A small image classifier, trained from scratch: activation squared_relu, patch size [4, 4].
Rows from expert 3 of block 3, named by matrix and row number. Rows with one number belong to one neuron. Each number is 128 + 24 x the weight over its row's rms, rounded and kept within 0 to 255. All counts start at 0. After the name is the row's rms in percent of the matrix's.
# up: expert up (model.blocks.3.mlp.up, 16x80x320), inputs 108-161
# down: expert down (model.blocks.3.mlp.down, 16x320x80, transposed), outputs 108-161
up.3 087 [128 128 190 128 128 128 116 128 209 128 128 128 128  29 128 146 128 134  79 128 128 128 128 128 128 128 128 128 128 160 128  52  90 128 128 128 128 128 128 128 128 116 182 128 128 128 128 114 128 128 128 114 128 111]
up.4 121 [128 128 128 128 128 128 128 128 128 128 128 128 123 128 128 128 152 128 128 128 128 128 163 128 128 128 128 128 128 128 136 128 107 128 128 128 128 128 128 128 128 128 128 128 128 128 128 128 128 128 128 128 128 128]
up.5 111 [128 128 128 128 133 128 128 128 118 128 141  51  18 128 128 128  94 128 128 128 128  39 128 128 128 128 128 128 128 128 128 128 128 128 128 128 128  97 128 128 128 128 128 128 152 165 128 128 128 178 128 128 128 128]
up.6 116 [145 138 128 198  77 128 134 128 128 128 128 128 121 128 128 128 153 128 128 128 128 128 128 128 128 128 128 128 128 128 128 211 128 128 128 128 128 128 128 243 153 219 128 128 128 128 128  95 170 142 128 128 128 128]
up.7 084 [128 128 128 128  94 128 119 128 128 128 128 128 128 124 128 198 128 128  96 128 128 199 128 128 128 128 128 228  79 128 176  53 128 128 128 128 128 221 128 128 128  59  59 128 128 128 128 128 128 103  76 128 128  92]
up.8 094 [128 128 120 128 128 128 128 128 128 128 128 128 128 128 128 128 128 128 128 128 128 128 128 128 128 111 128 229 128 112 128 128 128 128 173 128  70 128 128 122 128 128 128 128 128 128 128 128 128 128 128 128 154 128]
up.9 095 [121 128 128 128 128 128 128 128 128 128 128 128 128 184 128 128 137 128 128 128 128 128 143 184 199 128 128  33 128 128 128 128 128 128 157 128 128 128 128 128 128 128 150 128 128 128 128 128  56 128 128  96 128 128]
up.10 102 [128 128 128 128  59 128 128 128 128 128 128 128 148 128 128 128 128 130 128 113 128 128 128 128 110 128 128 128 128 128  87 128 128 128  86 128 128 149 128  39 128 128 128 128 128 128 128 128 135 101 128 128 129 128]
up.11 082 [128 128 128 152  32 128 128 128 255 128 128 128 126  54 128 128 128 128  75 128 128 128 176 158 128 128 164 128 128 128 128 128 128  97 128 128 128 128 128 128  98 128 128 128  55 128 128 128 128 128 128 128 169 218]
up.12 090 [128  66 128 128  53 128 128 128 128 128 128 128 128 128 128 128 170 128 128 144 128 128 128 128 128  94 128 128 128 128 128 128 128 128 128 128 128 128 128 116 128 128 128 128 128 128 183 128 128 128  21 128 158 128]
up.13 111 [128 128 128 128 128 131 234 135 128 157 125 128 128 128 128 139 128 128 128 128 128 128 128 128 128 128 128 128 128 128 128 128 128 128 128  75 128  32 239 128 128 128 128 184 128 128 155 128 128 128 128 128 128 128]
up.14 101 [128 228  88 128 128 115 128 128 128 218 128 128 128 128 154 128 128 128 128 128 128  81 151 189 128 128 128 128 128 172 128 128 128 128 128 157 128 154 177 137 128 134 128 108 128 128 128 128 128 128 128 128 128 128]
up.15 098 [128 131 128 128 128 170 128 128 128 128 128 128 128 128 128 128 136 165 128 128 128 128 128 118 128 147  17 128 128 128 199 128 128 153 128 128 128 128  86 128 128 128 128 128 128 128 128 128  64 128 128 189 128 128]
up.16 101 [128 128 132 128 128 125 167 128 128 128  73 111 128 128 128 128 128 152 128 128  64 148 105 128 109 128 128 140 128 128  68 169  72  84 128 128 128 128 128  84 128 128 128 128 128 128 128 128 128 128 128 128 128 128]
up.17 096 [128 128 128 128 128  25 128 128 128 128 128 128 128 128 212 128 128 128 128 128 128 128 153 128 128 128 165 128 128 117 128 128 128 128 255 128 128 128 128 128  92  64 153 128 128 128 128 128 128 128 128 128 134 151]
up.18 110 [159 128 128 153 128 128 128 128 128 156 128 128 128 128 128 128 128 128 128 128 127 128 128 128 128 128 128 128 128 232 128 128  35 128 128 128 128 125 142 128 128 128 128 128 128 205 128 128 128 126 128 128 128 111]
up.19 074 [128 128 128 128 128 128 128 121 128 128 128 128 128 128 128 128 128 128 128 128 133 128 123 128 128  57 128 128 128 115 128 128 128 128 128 128 128 128 128 128 112 128 128 128 128  94 128 128 128 128 128 128 128 170]
up.20 103 [128 128  64 128 128 128 128 160 128 128 128 128 128 128 128 128 128 132 128 128 172 128 128 128 128 128 128 128 128 128 128  52 104 128 128 128  92 128 128 128 128 128 128 128  66 105 128 128 128 110 152 128 128 128]
up.21 097 [128 128 128 128 128 175 128 128 226 128 128 128 128 128 128 128 128 128 128 128 128 185 128 128 128 128 128 154 128  68 128 128 128 128 128  60  83 128 128 128 128 128 115  93 128 128 128 128 128 101 138 128 128 116]
up.22 081 [128 142 128 128 128  95 173 128 128 128 128 128 128 128 128 128 128 128 128 128 128 128 128 128 128 182 128  93 128 128 128 128 128 128 128 128 128 128 128 202 128  71 128 128 128 128 128 128 128 128 128 128 128 104]
up.23 124 [128 111 128 128 128 128 128 102 128 128 134 141 182 128  85 128 128 128 128 128 142 128 128 128 128 128 128 128 128 136 128 128 186 144 128 134 128 128 140 128 128 132 128 128 128  83 134 137  93 146 128 185 128 128]
up.24 105 [162  79 128 128 128 128 128 186 128 128 128 128 128 128 119 217 128 128 128 128 128 118 128 128 128 128 128 128 128 128 119 128 136 128 128 140 128 128 128 128 128 128 128 128 128 128 128 174 128 128  39 128 128 128]
up.25 094 [128 128 128 128 128 128 128 128 128 128 127 124 106 128 128 128 128 128 128 128 128 128 150 128 128 113 128 128 128 128 142 128 128 184 128 128 128 128 128 128   9 128 128 128 128 128 128 128 128 128 128 109 128 128]
up.26 087 [128 107 128 122 128 128 128  56 128 128 183 128 128 128 128 128 107 128 128 128 128 128 128 128 128 128 186 128 128 128 128 128 128 128 128 128 128 128 128 100 128 128 128 128 128 128 128 128 128 128 128 128 128 183]
up.27 094 [137 128 128 128 128 128 137 128 128 128 128 128 128 116 128 128 128 128 128 128 128 212 136 164 128 128 128 128 128  91 148 140 128 128 128  67 128 128 149 128 128 128 128 128 164 128  98 135 128 128 128 128 128 128]
up.28 091 [128 128 128 128 128 128 128 166 128 128 128 128 128 128 128 128 128 128 128 164 128 128 128 128 128 128 101 128 128 128 128 135 128 128 128 128 125 128 128 128 128 128 128 128 128 128 128 128 218 128 128 128 128 128]
up.29 120 [128  73  78 128 128 128 128 128 128 128 128 128 128 122 112 128 128 128  24 103 128 128 128 134 188 128 128 131 128 128 128 128  50 228 128 128  38 128 128 128 128 128 128 128 128 128  99 128 128 128 128 128 128 128]
up.30 079 [128 128 128  80 128 177 128 128 128 128 128 128 128 128 128 128 128 171 128 128 105  92 128 128 128 128 128 128  73  63 123 128  25 128 128 128 128 128 128 128 128 128 128 128 128 128 128 128 128 128 128 128 128 128]
up.31 088 [128 128 128 128 128 242 128 128 128 128 128 128 128 128 128 128 128  95 128 128 128 121 128 128 128 162 152 128 128 128 128 128 128 177 128 132 128 173 128 128 128 128 128 128 128 128 128 128 128 128 106 128 128 189]
up.32 096 [128 128 128 128 142 128  98 128 195 128 129 128  49 128 128 128 128 128 128 128 128 128 157 136  73 128 128 128 128 128 129 105  94 128 128 128  45 167 128 128 128 128 128 128 128 128 128 128  53 128 128 158 128 128]
up.33 101 [128 128 128  84 128 128 174 128  88 128 128 128 209 128 116 128  87 128 138 128 128 128 128 128 128 128 128 127 128 128 128 128 128 128 128 112  18 140 128 128  65 128 128 128 128 128 128 128 176 122 113 128 128 128]
up.34 096 [128 128 128  97 128 128 128 128 128 128 128 128 128 128 128 128 128 128 128 128 128 128 161  64 128 128 128 128 128 128 128  53 117 101 128 128 128  89 128 128 128 128 128 128 128 128 119 128 128 128 128 128 128 195]
up.35 118 [128 128 128 160 128 128 137 128 128 128 128 128 128 128 127 128 128 128 128 106 128 156 119 172 117 128 128 128 128 128 128 122 128 128 128 128 128 122 128 128 128 128 128 128 128 196 128 128 128 128 128 202 128 128]
up.36 130 [128 128 128 128 128 128 128 128 128 128 130 128 128 128 128 145 141 128 128   0 128 128 128 128 128 128 128 128 128 116  87 172 128 148 128 128 128 219 128 128 128 128 128 128 128 128 128 128 128 132 128 128 134 150]
up.37 108 [128 128 128 128 161 128 128 128 131 183 122 128 128 128 128 189 128 128 128 128 128 128 128 128 128 128 195 128 128 128 116 121 121 128 128 128 157 137 128 128 128 128 195 128 128 128  95 128 128 128 128 128 128 128]
up.38 081 [166 128 128 150 128 128 138 128 128 128  71  73 128 128 128 128 128 128 128 141  23 128 144 128 128 128 128 128 128 156 128 128  50 128 128 128 128 128 128 128 128  63 128 128 128 128 128 128 128 128 128 128 104 128]
up.39 103 [128 128  99 128 128 128 156 128 128 128 128 128 128 153 128 128 143  75 128 128 130 141 128 128 150 128 131 120 128 128  75 154 128 128 128 128 128 128 128 112 128 128 128 128 128 128 128 128  88 199 128 128 128 128]
up.40 098 [128 128 128 128  85 128 128  66 128 128 128 128 128 128 128 128 128 128 111 143 128 128 128 128 128 128 131 128 128 234 128 128 128 128 128 128 128 128 128 128 128 128 128 128 128 128 128 128  72 126 128 128 128 128]
up.41 091 [128 128 109 128 128 128 128 128 128 147 128 128 128 128 128 128 128  84 128 128 128 128 128 128 128 128 128 128 128 128 128 128 128 128 128 128 128 128 128 128 128 234 128 175 128 128  95 111 128 128 137 128 128 128]
up.42 121 [128 128 111  54 152 111 128 159 111 141 128 128 128 189 128 122 128 128 128 128  87  29 128 128 138 128 128 128 128 128 128 108 128 128 132 128 139 128 128 128 128 128 128 164 128 196 128 128 128 128 128 128 128 128]
up.43 084 [128 128 128 128 128 126 128 128 128 160  96 128 128 185 249 128 128 235 128  65 174 136 128 128 128 128 128 128  93 128 128 135 128 128 128 128 128 149 128 128 128 128 128 128 128 128 128 128 120 128 128 128 128 128]
up.44 110 [128 128 128  95 128 128 128 128 128 128 128 128 128 128  80 130 128 128 128 128 128 128 128 128 128 128 246 128 128 128 123 128 128 128 128 128   0 128 128 128 128 128 128  91 128 128 128 128 128 128 128 128 201 128]
up.45 079 [186 200 128 128 135 128 128 128 128 128 128 128 128 128 128 237 128 128  63 148 128 128 128 128 128 128 128 128 128 128 128 128 128 128 105 128 128 128 128 128 128 128 128 128 108 153 102 128 128 128 128 128 120 128]
up.46 087 [128 128 128 128 128 128 159 128  96 128 128 128 128 128 128 128 128 128 128 128 128 128 128 128 128 128 128 128 128 106 128 128 128 128 128 158 128 128 128 120 128 120 128 128 128 128 128 128 128 128 128 157 128 128]
up.47 088 [189 128 128 128 128 128 128 128 128 128 128 128 128 128 128 128 128 128 171 128 128 128 128 128 128 201 128 128 128 128  84 128 128 128 128 128 128 128 128 128 128 128 128 128 128 128 128 128 128 128 128 128 128 128]
up.48 088 [128 128 128 128 128 128 179 128  37 128 128  24 103 128 128 128 128 128 128 196 128 128 128 128 128  63 128 128 128 128 100 128 128 128 128 128 105 128 128 128 128 128 128 128 128 128 128 128 128 128  73  82 128 128]
up.49 102 [124 128 128 128 128  71 128 128 128 128 128 128 113 128 128 128 128 128 128 128 128 128 128 198 128 128 128 128 118 128 128 128 128 128 122 128 128 128 128 128 128 128 128 128 128 128 128 128  32 124 128 128  77 128]
up.50 117 [128 128 128 128 128 128 146 128 128 106  69  87  97 128  99 128 128 128 128 193 128 128 128 128 111 128 128 128 128  95 128 128 128 128 128 128 128 149 178 128 128 128 128 128 128 128 127 128 128 151 128 128 128 128]
up.51 096 [128 128 128 128 128 128 128 102 107 128 128 128 128 137 176 200 128 151 128 128 128 128 128 128 128  50 128 128 128 128 137 128 128 128 115 128 128 128 134 128 128 112 128 128  94 108 128 121 128 128 128  42 128 128]
up.52 098 [128 128 128 128 128 165 128 128 210 128 128 128 128 128 128 128 128 128  32 128 128 128 128 177  75 128  51 128 199 128  91 128 128 128 128  98 128 128 128 128 150 128 128 128 128 115 128 108 128  90 128 128 128 109]
up.53 091 [128 128 128 128 128 128 128 128 128 128 128 107 128 157 128 222 128 105 128 128  86 128 128 128 128 118 128 221 128 128 128 128 128 128  54 128 116 147 128 128 128 128 128 128 128 108 128 128 128 128 128 128 128 103]
up.54 085 [128 108 128 128 128 128 143 128 128 128 128 128 128 128 128 228 128 128 113 128 124 128 128 128 128 128 128 128 126 128 111 128 128 128 128 128 128 128 128 128 128 128 128 128 128 128 128 128 128  84 128 128 128 128]
up.55 090 [128 128 128 128 128 128 128 128 152 113 128 128 128 128  63 134 128 181 110 128 128 128 183 128 128 128 128 128 128 128 128 128 128 117 128 128 127 128 128 255 128 128  59 128 128 128 128 128 128 128 128 128 128 128]
up.56 106 [128 148 128 128 130 128 128 128 125 128 128 128 128 128  81 101 128 165 128 128 128 128 128 128 128 128  95 128 181 128 128 128 128 128 128 177  98 128 255  53 123 159 147 128 145 133 128 128 128 128  98 128 159 205]
up.57 091 [128 128 128 128 128 128 128 128 128 128 128 151 129 128 128 128 128 134 128 128 128 128 128 128 128 144 128 146 128 187 128 128 128 128 128 128 128  76 128 128 128 128 128 128 131 148  51 128 128 128 128 128 128 128]
up.58 099 [128 128 255 128 128 128 128 128 128 136 132 221 128 165 128 128 128 128 128 128 155 128 128 128 128 128 128 124 128 128 128 125 128 128 116  49 128 128 128 128 184 128 128 105 128 128 128 129 128 128 126 137 128 128]
up.59 124 [183 160 128 128 128 128 128 139 128 128 128 128 209 108 128  79 128 128 197 128 128 128 228 128 128 128 128 128 128 128 128 128 128 128 128 128 128 131 128 128 128 166 128 165 128  83 128 128 128 128 128 128 128 145]
up.60 076 [128 128 122 128 128 128 128 128 128 128 128 128 128 128 128 128 128 119 128 128 128 128 128 128 128 128 128 128 123 128 128 128  99 128 128 128 128 113 128 128 128 128 128 128 128 128 128 128 128 128 128 128 138 128]
up.61 101 [134 128 128 128  79  14 128 128 109 128 128 128  98 128 128 204 120 128 128 128 128 128 128 128 128 128 128 128 128 128 128 128 128 128 128  95 128 128 116 128 194 128 128 128 128 162 128 128 128 128 128  41 128 128]
up.62 108 [128  29 128 128 128 128 149 184 128 140 128 128 128 128 128 128 128 128 128  33 128 128  53 128 128 128 128 128 128 128 128 110 128 128 128 128 128 128 128 128 128 128 128 128 128 128 128 128 128 128 128  89 128 128]
up.63 111 [128 128 128 128 128 128 128 128 128 102  46 128 128 128 128 128 128 128 128 128 128 128 128 128 128 175 128 122 128 128 129 128 128 226  60 118 128 128 128 110 128 128 128  68 128 150 184 128 128 128 128 128 128 128]
down.3 098 [128 128 160 128 129 123 128 128 128 109 165 111 124 135 128 128 128  88 146 126 128 172 128 128 128 128 128 154 130 128 152 157 128  76  96 128 128 128 125 154 154 128 146 113 128 128 123 104 111 130  88 128 146 118]
down.4 097 [115 201  95 128 128 114 128 168 109 107 128 154 146 162 129 128 107 109 156 128 162 135 128 128 128 128 124 125  63 128 128 129 128 128 163  53 152 183 139 113 128 132 128 110 183 133 112 128 167 118 128 128  84 133]
down.5 121 [109 122 128 128 128 128 128 128 248 128 128 128 128 128  99 162 128 106 128 128  83  90 128 128 132 128 128 128 128 121 151 128 181 128 128 102 105 124 128 128 202 128 145 146 128 113  93 128 128  96 137 128 128  86]
down.6 089 [122 149 128  59 121 134 128 177  95 128 128 128 157 128 138 128 128 128 128 128 128 197 180 106 128 128 169 128 128  94 119 123 128  86 128 128 128 134 128 128 110 162 133 182 128 128 129 128 117 140 128 128 119 172]
down.7 099 [128 128 114 134 163 128 125 120 128 129 170 128 128 167 128  78 134 128 128 128 128 128 128 128 131 128 128 128 128 128 108  71 106 128 107 128 100 105 128 214  86 123 114 186 157 173 128 122 128 128 174 164 147  51]
down.8 102 [110 116 128 129 165 154 128 128 128 129 128 128 127 128 128 128 128 128 128 124 126 199 128 128 114 147 128 128 128 151  73 125 128 128 128  55 170 120 128 128 128 128 128 108 102 151 128 181 128  88 128 103 128 134]
down.9 103 [155 108 128 128 128 135 152 214 128 128 128 128 128 128 150 128  76 132 128 106  96 128 128 128 123 128 206 117 128 128 128 116 128 128 128 128 128 104 128 193 128 128 128 128 120 128 160 140 152 128 133 116 128 128]
down.10 111 [132 140 128 128 182 182 151 182 131 118 147 140 128 133 128 133 108 128 128 148 169 128 128 128 128 128 128 152 133 174 128 128  99  76 128 111 128 128 201 130 155  89 128 128 192  92 128 128 100  97 123 128 128 128]
down.11 092 [128 137 132 128 128 128 128 136 195 128 213 128 106 128 128 128 128 125 116 160 128 128  87 128 128 128 139 141  71 121 151 119  91 128 128 128  53 131 128 164 128 128 128 114  63 128 101 150 128 128 113 194 128 128]
down.12 105 [128 113 216 128 103 118 159 115 128 128  73 150 159 128 128 126 124  68 141 128 127 128 140 138 128 145 133 128 128 128 128 128 128 128 196 128 147  72 112 128 156 128 138 168 128 128 137 128 148 128  66 117 128 191]
down.13 106 [198 108 128 167 128 128 128 128 144  91 124 128 101 128 129 118 128 128 128 111 128 128  88 128 180 161 128 131  99  50 126 128 128 128 128 128 113 116 167 128 140 128 124 128 140  98 128 152 128 128 118 128 119 128]
down.14 105 [137 128 128 128 100 128  98 128 132 137  94 128  93 128 128 129 200 128  97 128 128 152 128 128 106 128 145 128 128 128 199 146  73 139 130  55 128  71 143 137 128 128 107 128 128  93 134 162  79 128 128 128 128 130]
down.15 090 [128  78 139 128 128 124 140 128  95 115 128 130 140 128 128 128 181 128 128 128 132 128 128 161 109 136 128 128 105 128 232 128  63 149 128 145 128 120 170 105 132 185 140 158 129 128 167 124 176 127 128 128  67 128]
down.16 091 [121 134 128 158 128 126 184 128 128 128 122 128 128 128 100 115 128  91 128 123 128  95 128 170  78  79 132 142 128 103 166 128 128 128 137 128 128 128 128  88 128 128 128 147 128 152 124  88 128  62 149 108 128 128]
down.17 097 [109 120 177 116 127 128 147 128 179 163 109 128 175 128  75 128 128 128 150  83 128  93 128 123 128 123 128 128  96 128 132 128 128 128  99 117 138 176 128 192 128 128 160 128 128  96 128 106  94 107 128 131 128 115]
down.18 091 [128 128 173 128 123 128 128 142 128 115 128 128 128 128 128 128 103 128  95 150 129 128 128 128 146 167 128 128 112 175 161 128 128 128 138 129  96 112 128 143 128 138 128 128  49 128 128 129 128 106 113 128  98  95]
down.19 103 [ 85  81 109 128 128 128 141  98 105 128 128 128 142  62 128 128 168 128 128 128 183 130 128 128 128  91 122 128 128 128 128 127 145 128 106 155 128 128 128 128 127 128 128 128 179 128 128 138 128 128 204 128 130 113]
down.20 095 [128 121  98 149 142 140 103  75 128 103 130 128 118 219 128 128 128 155 128 115 128 128  97 105 127 128 161  67 136 134  87 128 164 128 128 152 123 128 128  89 128 106 128 128 152 186 128 123 123 119 140 100 109 128]
down.21 101 [128 128 128 128 128 138 128 128 144  92  87 121 146 128 123 128 128 102  79 128 105 147 128 128  72 128 171  92 155 119 151  84 128 158 142 131 128  97 101 128  91 128 130 128 145 136 112 193 128 107  92 122 137 128]
down.22 107 [128 110 128  85 129 128  73 151 130  23 154 128  86 131 128 128 140 128 128 104 160 118 128 189 133 128 151 128 134 128 135 128 128 128 106 128 125 128 249 146 128 107 103 128 128 181 128 135 128 128 109 128 176 128]
down.23 099 [142 109 116 128 128 126 142 128 128 128 128 128 150 108 135  97 128 142 168 138 128 136 128 135 168 128 128 128 112 128  73 183 133 128  57 132  89 128 125 131  89 111 128  90 109  87 128 163 128 128  98  43 128 185]
down.24 095 [128 141 104 146 128 128 134 147 124 180 128 128 108 154 128 128 137 137 114 112  93 128 128 140 184 179 128 100 128 166 105 128 104 170 128 128 124 128 128 128 123 170  56 150 128 138 128 160 128  87 120 128 130 128]
down.25 101 [128 103 128 128 128 128 152 128 177 128 110 118 126 128 128 144 120  72 152 108 139 108 128 126 128 128 143 160 128 152 128 103 106 128 179  91 128 115 128 128  79 128 103  77 130 120  98 167 128 179 122 128 121 128]
down.26 103 [142  31 115 128 119 128 128 128 105 128 169 128 157 133 128 133 141 130 126 128 185 128 128 151 128 125 128 112 128 115 128 128 128 128 113  91 128 128 136 128 143 128 128 128 100 196 128 115 126 128 152 123 128 128]
down.27 106 [111 128 128 171 124 111 128 128  99 140 177 128 128 128 128 153 121 140 117 128 128 137 141 142 172 121 128 171 128 128 128 128 128 126 128 128 128 126 155 128 128  89 128 100 150  78 108 128 128 151 125 128 154 136]
down.28 106 [128 128 128 128 133 153 128 148 128 128 128 128 152 128 128 157 171 128 106 128 128 128 110 133 128 128 150 128 155  94 131 121 128 125 128 128 104 128 128 161 128  87 128 140 128 128 128 173 128 100 128 101 239 128]
down.29 091 [ 78 128 128  99 128 128 128 128 161  53 128 128 128 128 128 128 128 128 128 116  79 239 128 128 128 126  85 128  98 128 128 128 144 166 135 128 133 128 128 128 135 130  91 132 128 106 150 138 156  93 146 190 128 128]
down.30 109 [134 150 128 153 168 185 128 149 129 153 132  84 128 128 128 132 128 128 156 104 128 116  85 128 241 104 189 206 128 155 133 116 128 166 128 182 137 128 124 131 128 128 128 128 128 137 109 128 128 124 128 132 105 150]
down.31 091 [128 139 128 119 178 134 128 101 128  97 135 128 174  88  76 143 128 155 128  40 135 128 128 128 128 124 155 128 128 128 124 134 166 147 128 107 128 164 128 104 128 125 136 136 128 128 138 128 125 128 137 100  76 152]
down.32 099 [128 128 171 124 128 128 128 128 139 147 142 128 165 148 128 142 128 108 128 128 118 128 154 128 128 128 128 128 128 128 154 128 128 128 128 145  87 128 128 128 157 103 128 139 128 128 128 128 128 128  72 128 105 128]
down.33 095 [135 209  68 128 144 128 128 128 128 128 128  87 128 128 128 132 141 128 131 128 128 118 213 128 149 129 133 115  93 128 179 128 128 128 128 128 127 128  91 190 128  95 109 128 134 128 103 128 128 128 128 142 128 128]
down.34 100 [128 172 214 146 128 128 128 134 161 132 154 128  39 128  42 155 128 128 128 127 128 132 128 129 126 138 128 128 110 128 128 128 119 128 181 128 128 125  91 128 128 121 128 128 128 174 143 141 128 128 138 128 128 122]
down.35 106 [181 125  71  87 128 129 121  88 128 138 128 184 128 116  70 120 142 128 160 171 101 128 128 114 128 128 154 128 128 128  97 128 128 128 128 128 128 128 128 155 128 132 128 128 114 128 128 128 149 128 204 128 125  92]
down.36 101 [126 155  96 130 128 128 155 128 126  84 142  92  71 104 155 121  57 128 149 128 141 128  97 156 128 128 128 147 128 128 161 153 128 128 128 128 130 119 128 123 150 203 128 128 133 128 128 123 128 128 128 128 152 128]
down.37 106 [128 135 194 144 143 142  92 123 142 102 128 170 128 102 128 128 155 128 128 135 132 124 128 193 128 128 118 160 106 152 128 128 146  97  93 131 148 128 124 144 128 128 146 128 149 119 137 156 178 119 142  93 128 149]
down.38 096 [168 128 128 107 136 155 128 128 128 128 128 184 128 126 122 140 128  83 128 160 128  97 128 128 123  67 122  91 128 128  32 128 128 174 128 128 151 123  83 128 128 128 128 130 111 128 128 171 138 128 128 115 128 128]
down.39 102 [ 61 128 128 128 128 128  98 128 129 128 133 128 207 215 157 164 119 128 186 128 118 128 132 144 128  74 137 128  95 128 128 128 128 128 128 128 131  98 108 128 128 128 129 136 122 128 103 128 128 151 132 128 130 128]
down.40 087 [128 128 165 181  73 128 109 128 125 123 148 128 128  87 128 128  93 128 153 128 128  59 122  90 129 128  81 128  52 128 128 128 128 102 128 137 138 189  94 131  87 128 128 128 128 128 102  98  67 119 148 128 128 148]
down.41 110 [119 128 128 166 128 148 128 128 128 187 128 168  63  78 157 128  87  57 128 215 130 128 166  91  69 103 137 128 128 145 128 128 128 128 128 128 122  57 128 128 131 128 121 128 128 128 141 128 126 128 119 128 155 128]
down.42 101 [171 137 149 157 125 137 117 128 123 108 128  94 128 128 128 128 121  86 128 128 175 128 117 116 128 159 128 128 128 128 128  95 128 129  88 141  84 128 128 121 146 159 128 185 203 128 120 128 128 128 128  73 116 116]
down.43 091 [128  90 128 155 128 128 108 159 128 128 115  40 110 128 164 128 121  90 128 132  97 161 112 149 155 124 128 128 128 224 167 128 128 140 134 118  92 128 128 130 128 131 128 128 128 128 128 141 128 128 128 177 148 128]
down.44 107 [144 128 119 128  59 128 128 140 128 200 164 133 128 128 128 128 126 128 131 140 128 128 104 128 128 185 128 128 155  99 128 122 126 128 150 114 119 128 128 120  99 128 128 128 116 193 163 125 128 150 154 128 128 130]
down.45 096 [128 128 143 128 128 128 128  58 155  70 128 158 128 138 128 132 128 133 128  87 128 131  85 146 164 128 145 128 128 128 128 163 180 128 110 127  86 128 128 128 128 116 128  61 128 128 128 128 118 128 123 128 128  92]
down.46 106 [128 166 100 121 129 128 128 128 139 101 128 128 128 119 162  91  69 155 103 128 136 128 128 148 163  99 152 104  87 124 128 143 128 126 128 128 128 158  86 128 152 114 128 128 115 128 151 128  93 128 141 116 115 130]
down.47 088 [128 128 128 128 110 150 128 183 123 128 128 128 128 140 128 128  97 192 103 128 128 121  81 113 141 101  85 128 116 128 110 191 102 150 128  55 128  79 128 138  83 128 118 111 118 128 101 173 128 128 205 129 128 124]
down.48 110 [ 68 128 119  67 115 128  92 128 195 128 128 128 122 147 128 163 100 146 128 128 117 128 121 142 128 128 128 122 128 134 128 100 140  48 158 143 114 217 128 124 128 107 130 119 128 135 128 128 137 128 123 108 107 128]
down.49 093 [128 155 128 128 128 150 128 128 168 141 118 206 128  63 147 128 171 111 123 128 128 128 128 128 128 164 128 140 128 128 128 128  86 128 128 128 128  89 128 176 134 128 168 122 128 139 128 104 128 128 128 128 117 162]
down.50 103 [128 165  97  85 132 128 123 128 128 128 128 140 110 128 128 108 128 153 134  91 128 175 128 164 128 128 128 179 128 128 128 129 128 180 128 128 128 131 128 128 128 128  95 128 135 153 128 128 137 141 128 128 128 150]
down.51 103 [140  87 108 140 128 128 128 136 128 128 128  88 128  68 142 123 128 133 128 128 132 128 129 128 128 128 151 124  89  85 128 128 128 128 106 128 185  86 128 128 100 128 128 128 128 168 160 128 128 166 166 131 124 158]
down.52 104 [128 128 166 128 128 150 172  64 115 128  73 128 128 130  46 128 128 139 175 128 106 128 128  93 163 139 128 128 171 128 128 144 177 114 128 128 128 130 137 163  78 137 128 129 128 128 133 128 128 128 111 113 128 128]
down.53 100 [105 128 128 128 171  88 137 140 128 118 128 128 120 168 121 171 158 121 128 128 128 128  88 122 148 138 116 128 128  66 128 197 114  91 128 128 128 119 128 128 139 114 158 139 135 184 128 116 122 128 128 128 128  91]
down.54 096 [128 128  58 128  84 128  82 137 128 128 110 146 128 182 128 182 202 128 106 155 128 128 128 138 113  99 141 128 103 130 158 128 140 128 128 128  79 128  46 128 128 148 128 128 128 120 106 134 128 128 128  88 102 166]
down.55 103 [128 128 102  53 117 105 135 137 174 128 128 128  36 132 107 128 137 114 148 128  76 128 128 125 128 125  88 128 128 135 128 145 128 136 128 101  86 122 104 165 136 128 128 128 128 120 115 134 121 124 122 128 176 182]
down.56 100 [128 179 147 120 212 171 128 128 128 128 128 128 121 130 128 146 128 129 129 128 128 128 130 128 159 122 128 128 161 152 128 148  76 128 128 108 113  92 128 128 128 158 175 128 128  74 128  85 127 128 109 111 128 128]
down.57 095 [151 144 113 128 128 128 128 128 172 128 131 120 126  80 161 108 128  76 108 128 191 135 167 128 136 128 166 128 128 128 191 129 109 128 100 128 128  56 179 128 126 128 128 131 115 137 119 128 161 140 128 141 154 128]
down.58 101 [128 128 124 128 128 128 128 175 132 128 133  78 121 128 137  99 122 128 128 195 128 180  99 163 128 102 121 159 120 128 128 128 128 138 128 128 128  73 110 128 128 128 164 128 128 134 126 165 128 128  71 128 128 135]
down.59 100 [ 55 128 161 152 128 128 128 174 128 134 128 160 128 145 128  79 128 174 128 128 146 128  98 128 128 170 152 128 128 128 173 163 128 155 140 128 128 128 225 128 105 126 128 128 144 128 128  80  90 129 165 128 128 104]
down.60 092 [128 163 100 128 128 130 145 132 128 146 154 104 138 128 149 126 141 128 128 128 128 128 128 128  75 128 145 128 129 176 128 128 128 128 128 128 128 128 128 128 131  64 111 149 148 120 130 128 132 147 131 128 147 128]
down.61 089 [177 166 128 141 121 198 128 183 121 128 128  71 128 159 128 133 128 128 122 120 128 128 119 138 128 128 128 127  85 128  95 128 128 128 195 101  69 104 121  55 128 186 137 128  86 106 150 113 114 128 128 128 128 142]
down.62 102 [128 128 128 108 128 128 128 118 159 190 166 197 128 154 128 128 110 128  96 128  98 127 137  98 114 128 128 150 128 128 140  90 172 109 128 128 128 111 112 128 167 128 128 128  79 139 100 128  55 128 128 128 103 174]
down.63 099 [ 86 113  73 128  79 117 127 130 128  99 128 128 128 141 128 128 110 128 128  87 128 128 128 121 153 128  62 128 145 128  84 128 100 139 122 158 126 163 139 115 128 128 126 128  54 128 155 136  65 128 128 128 128 128]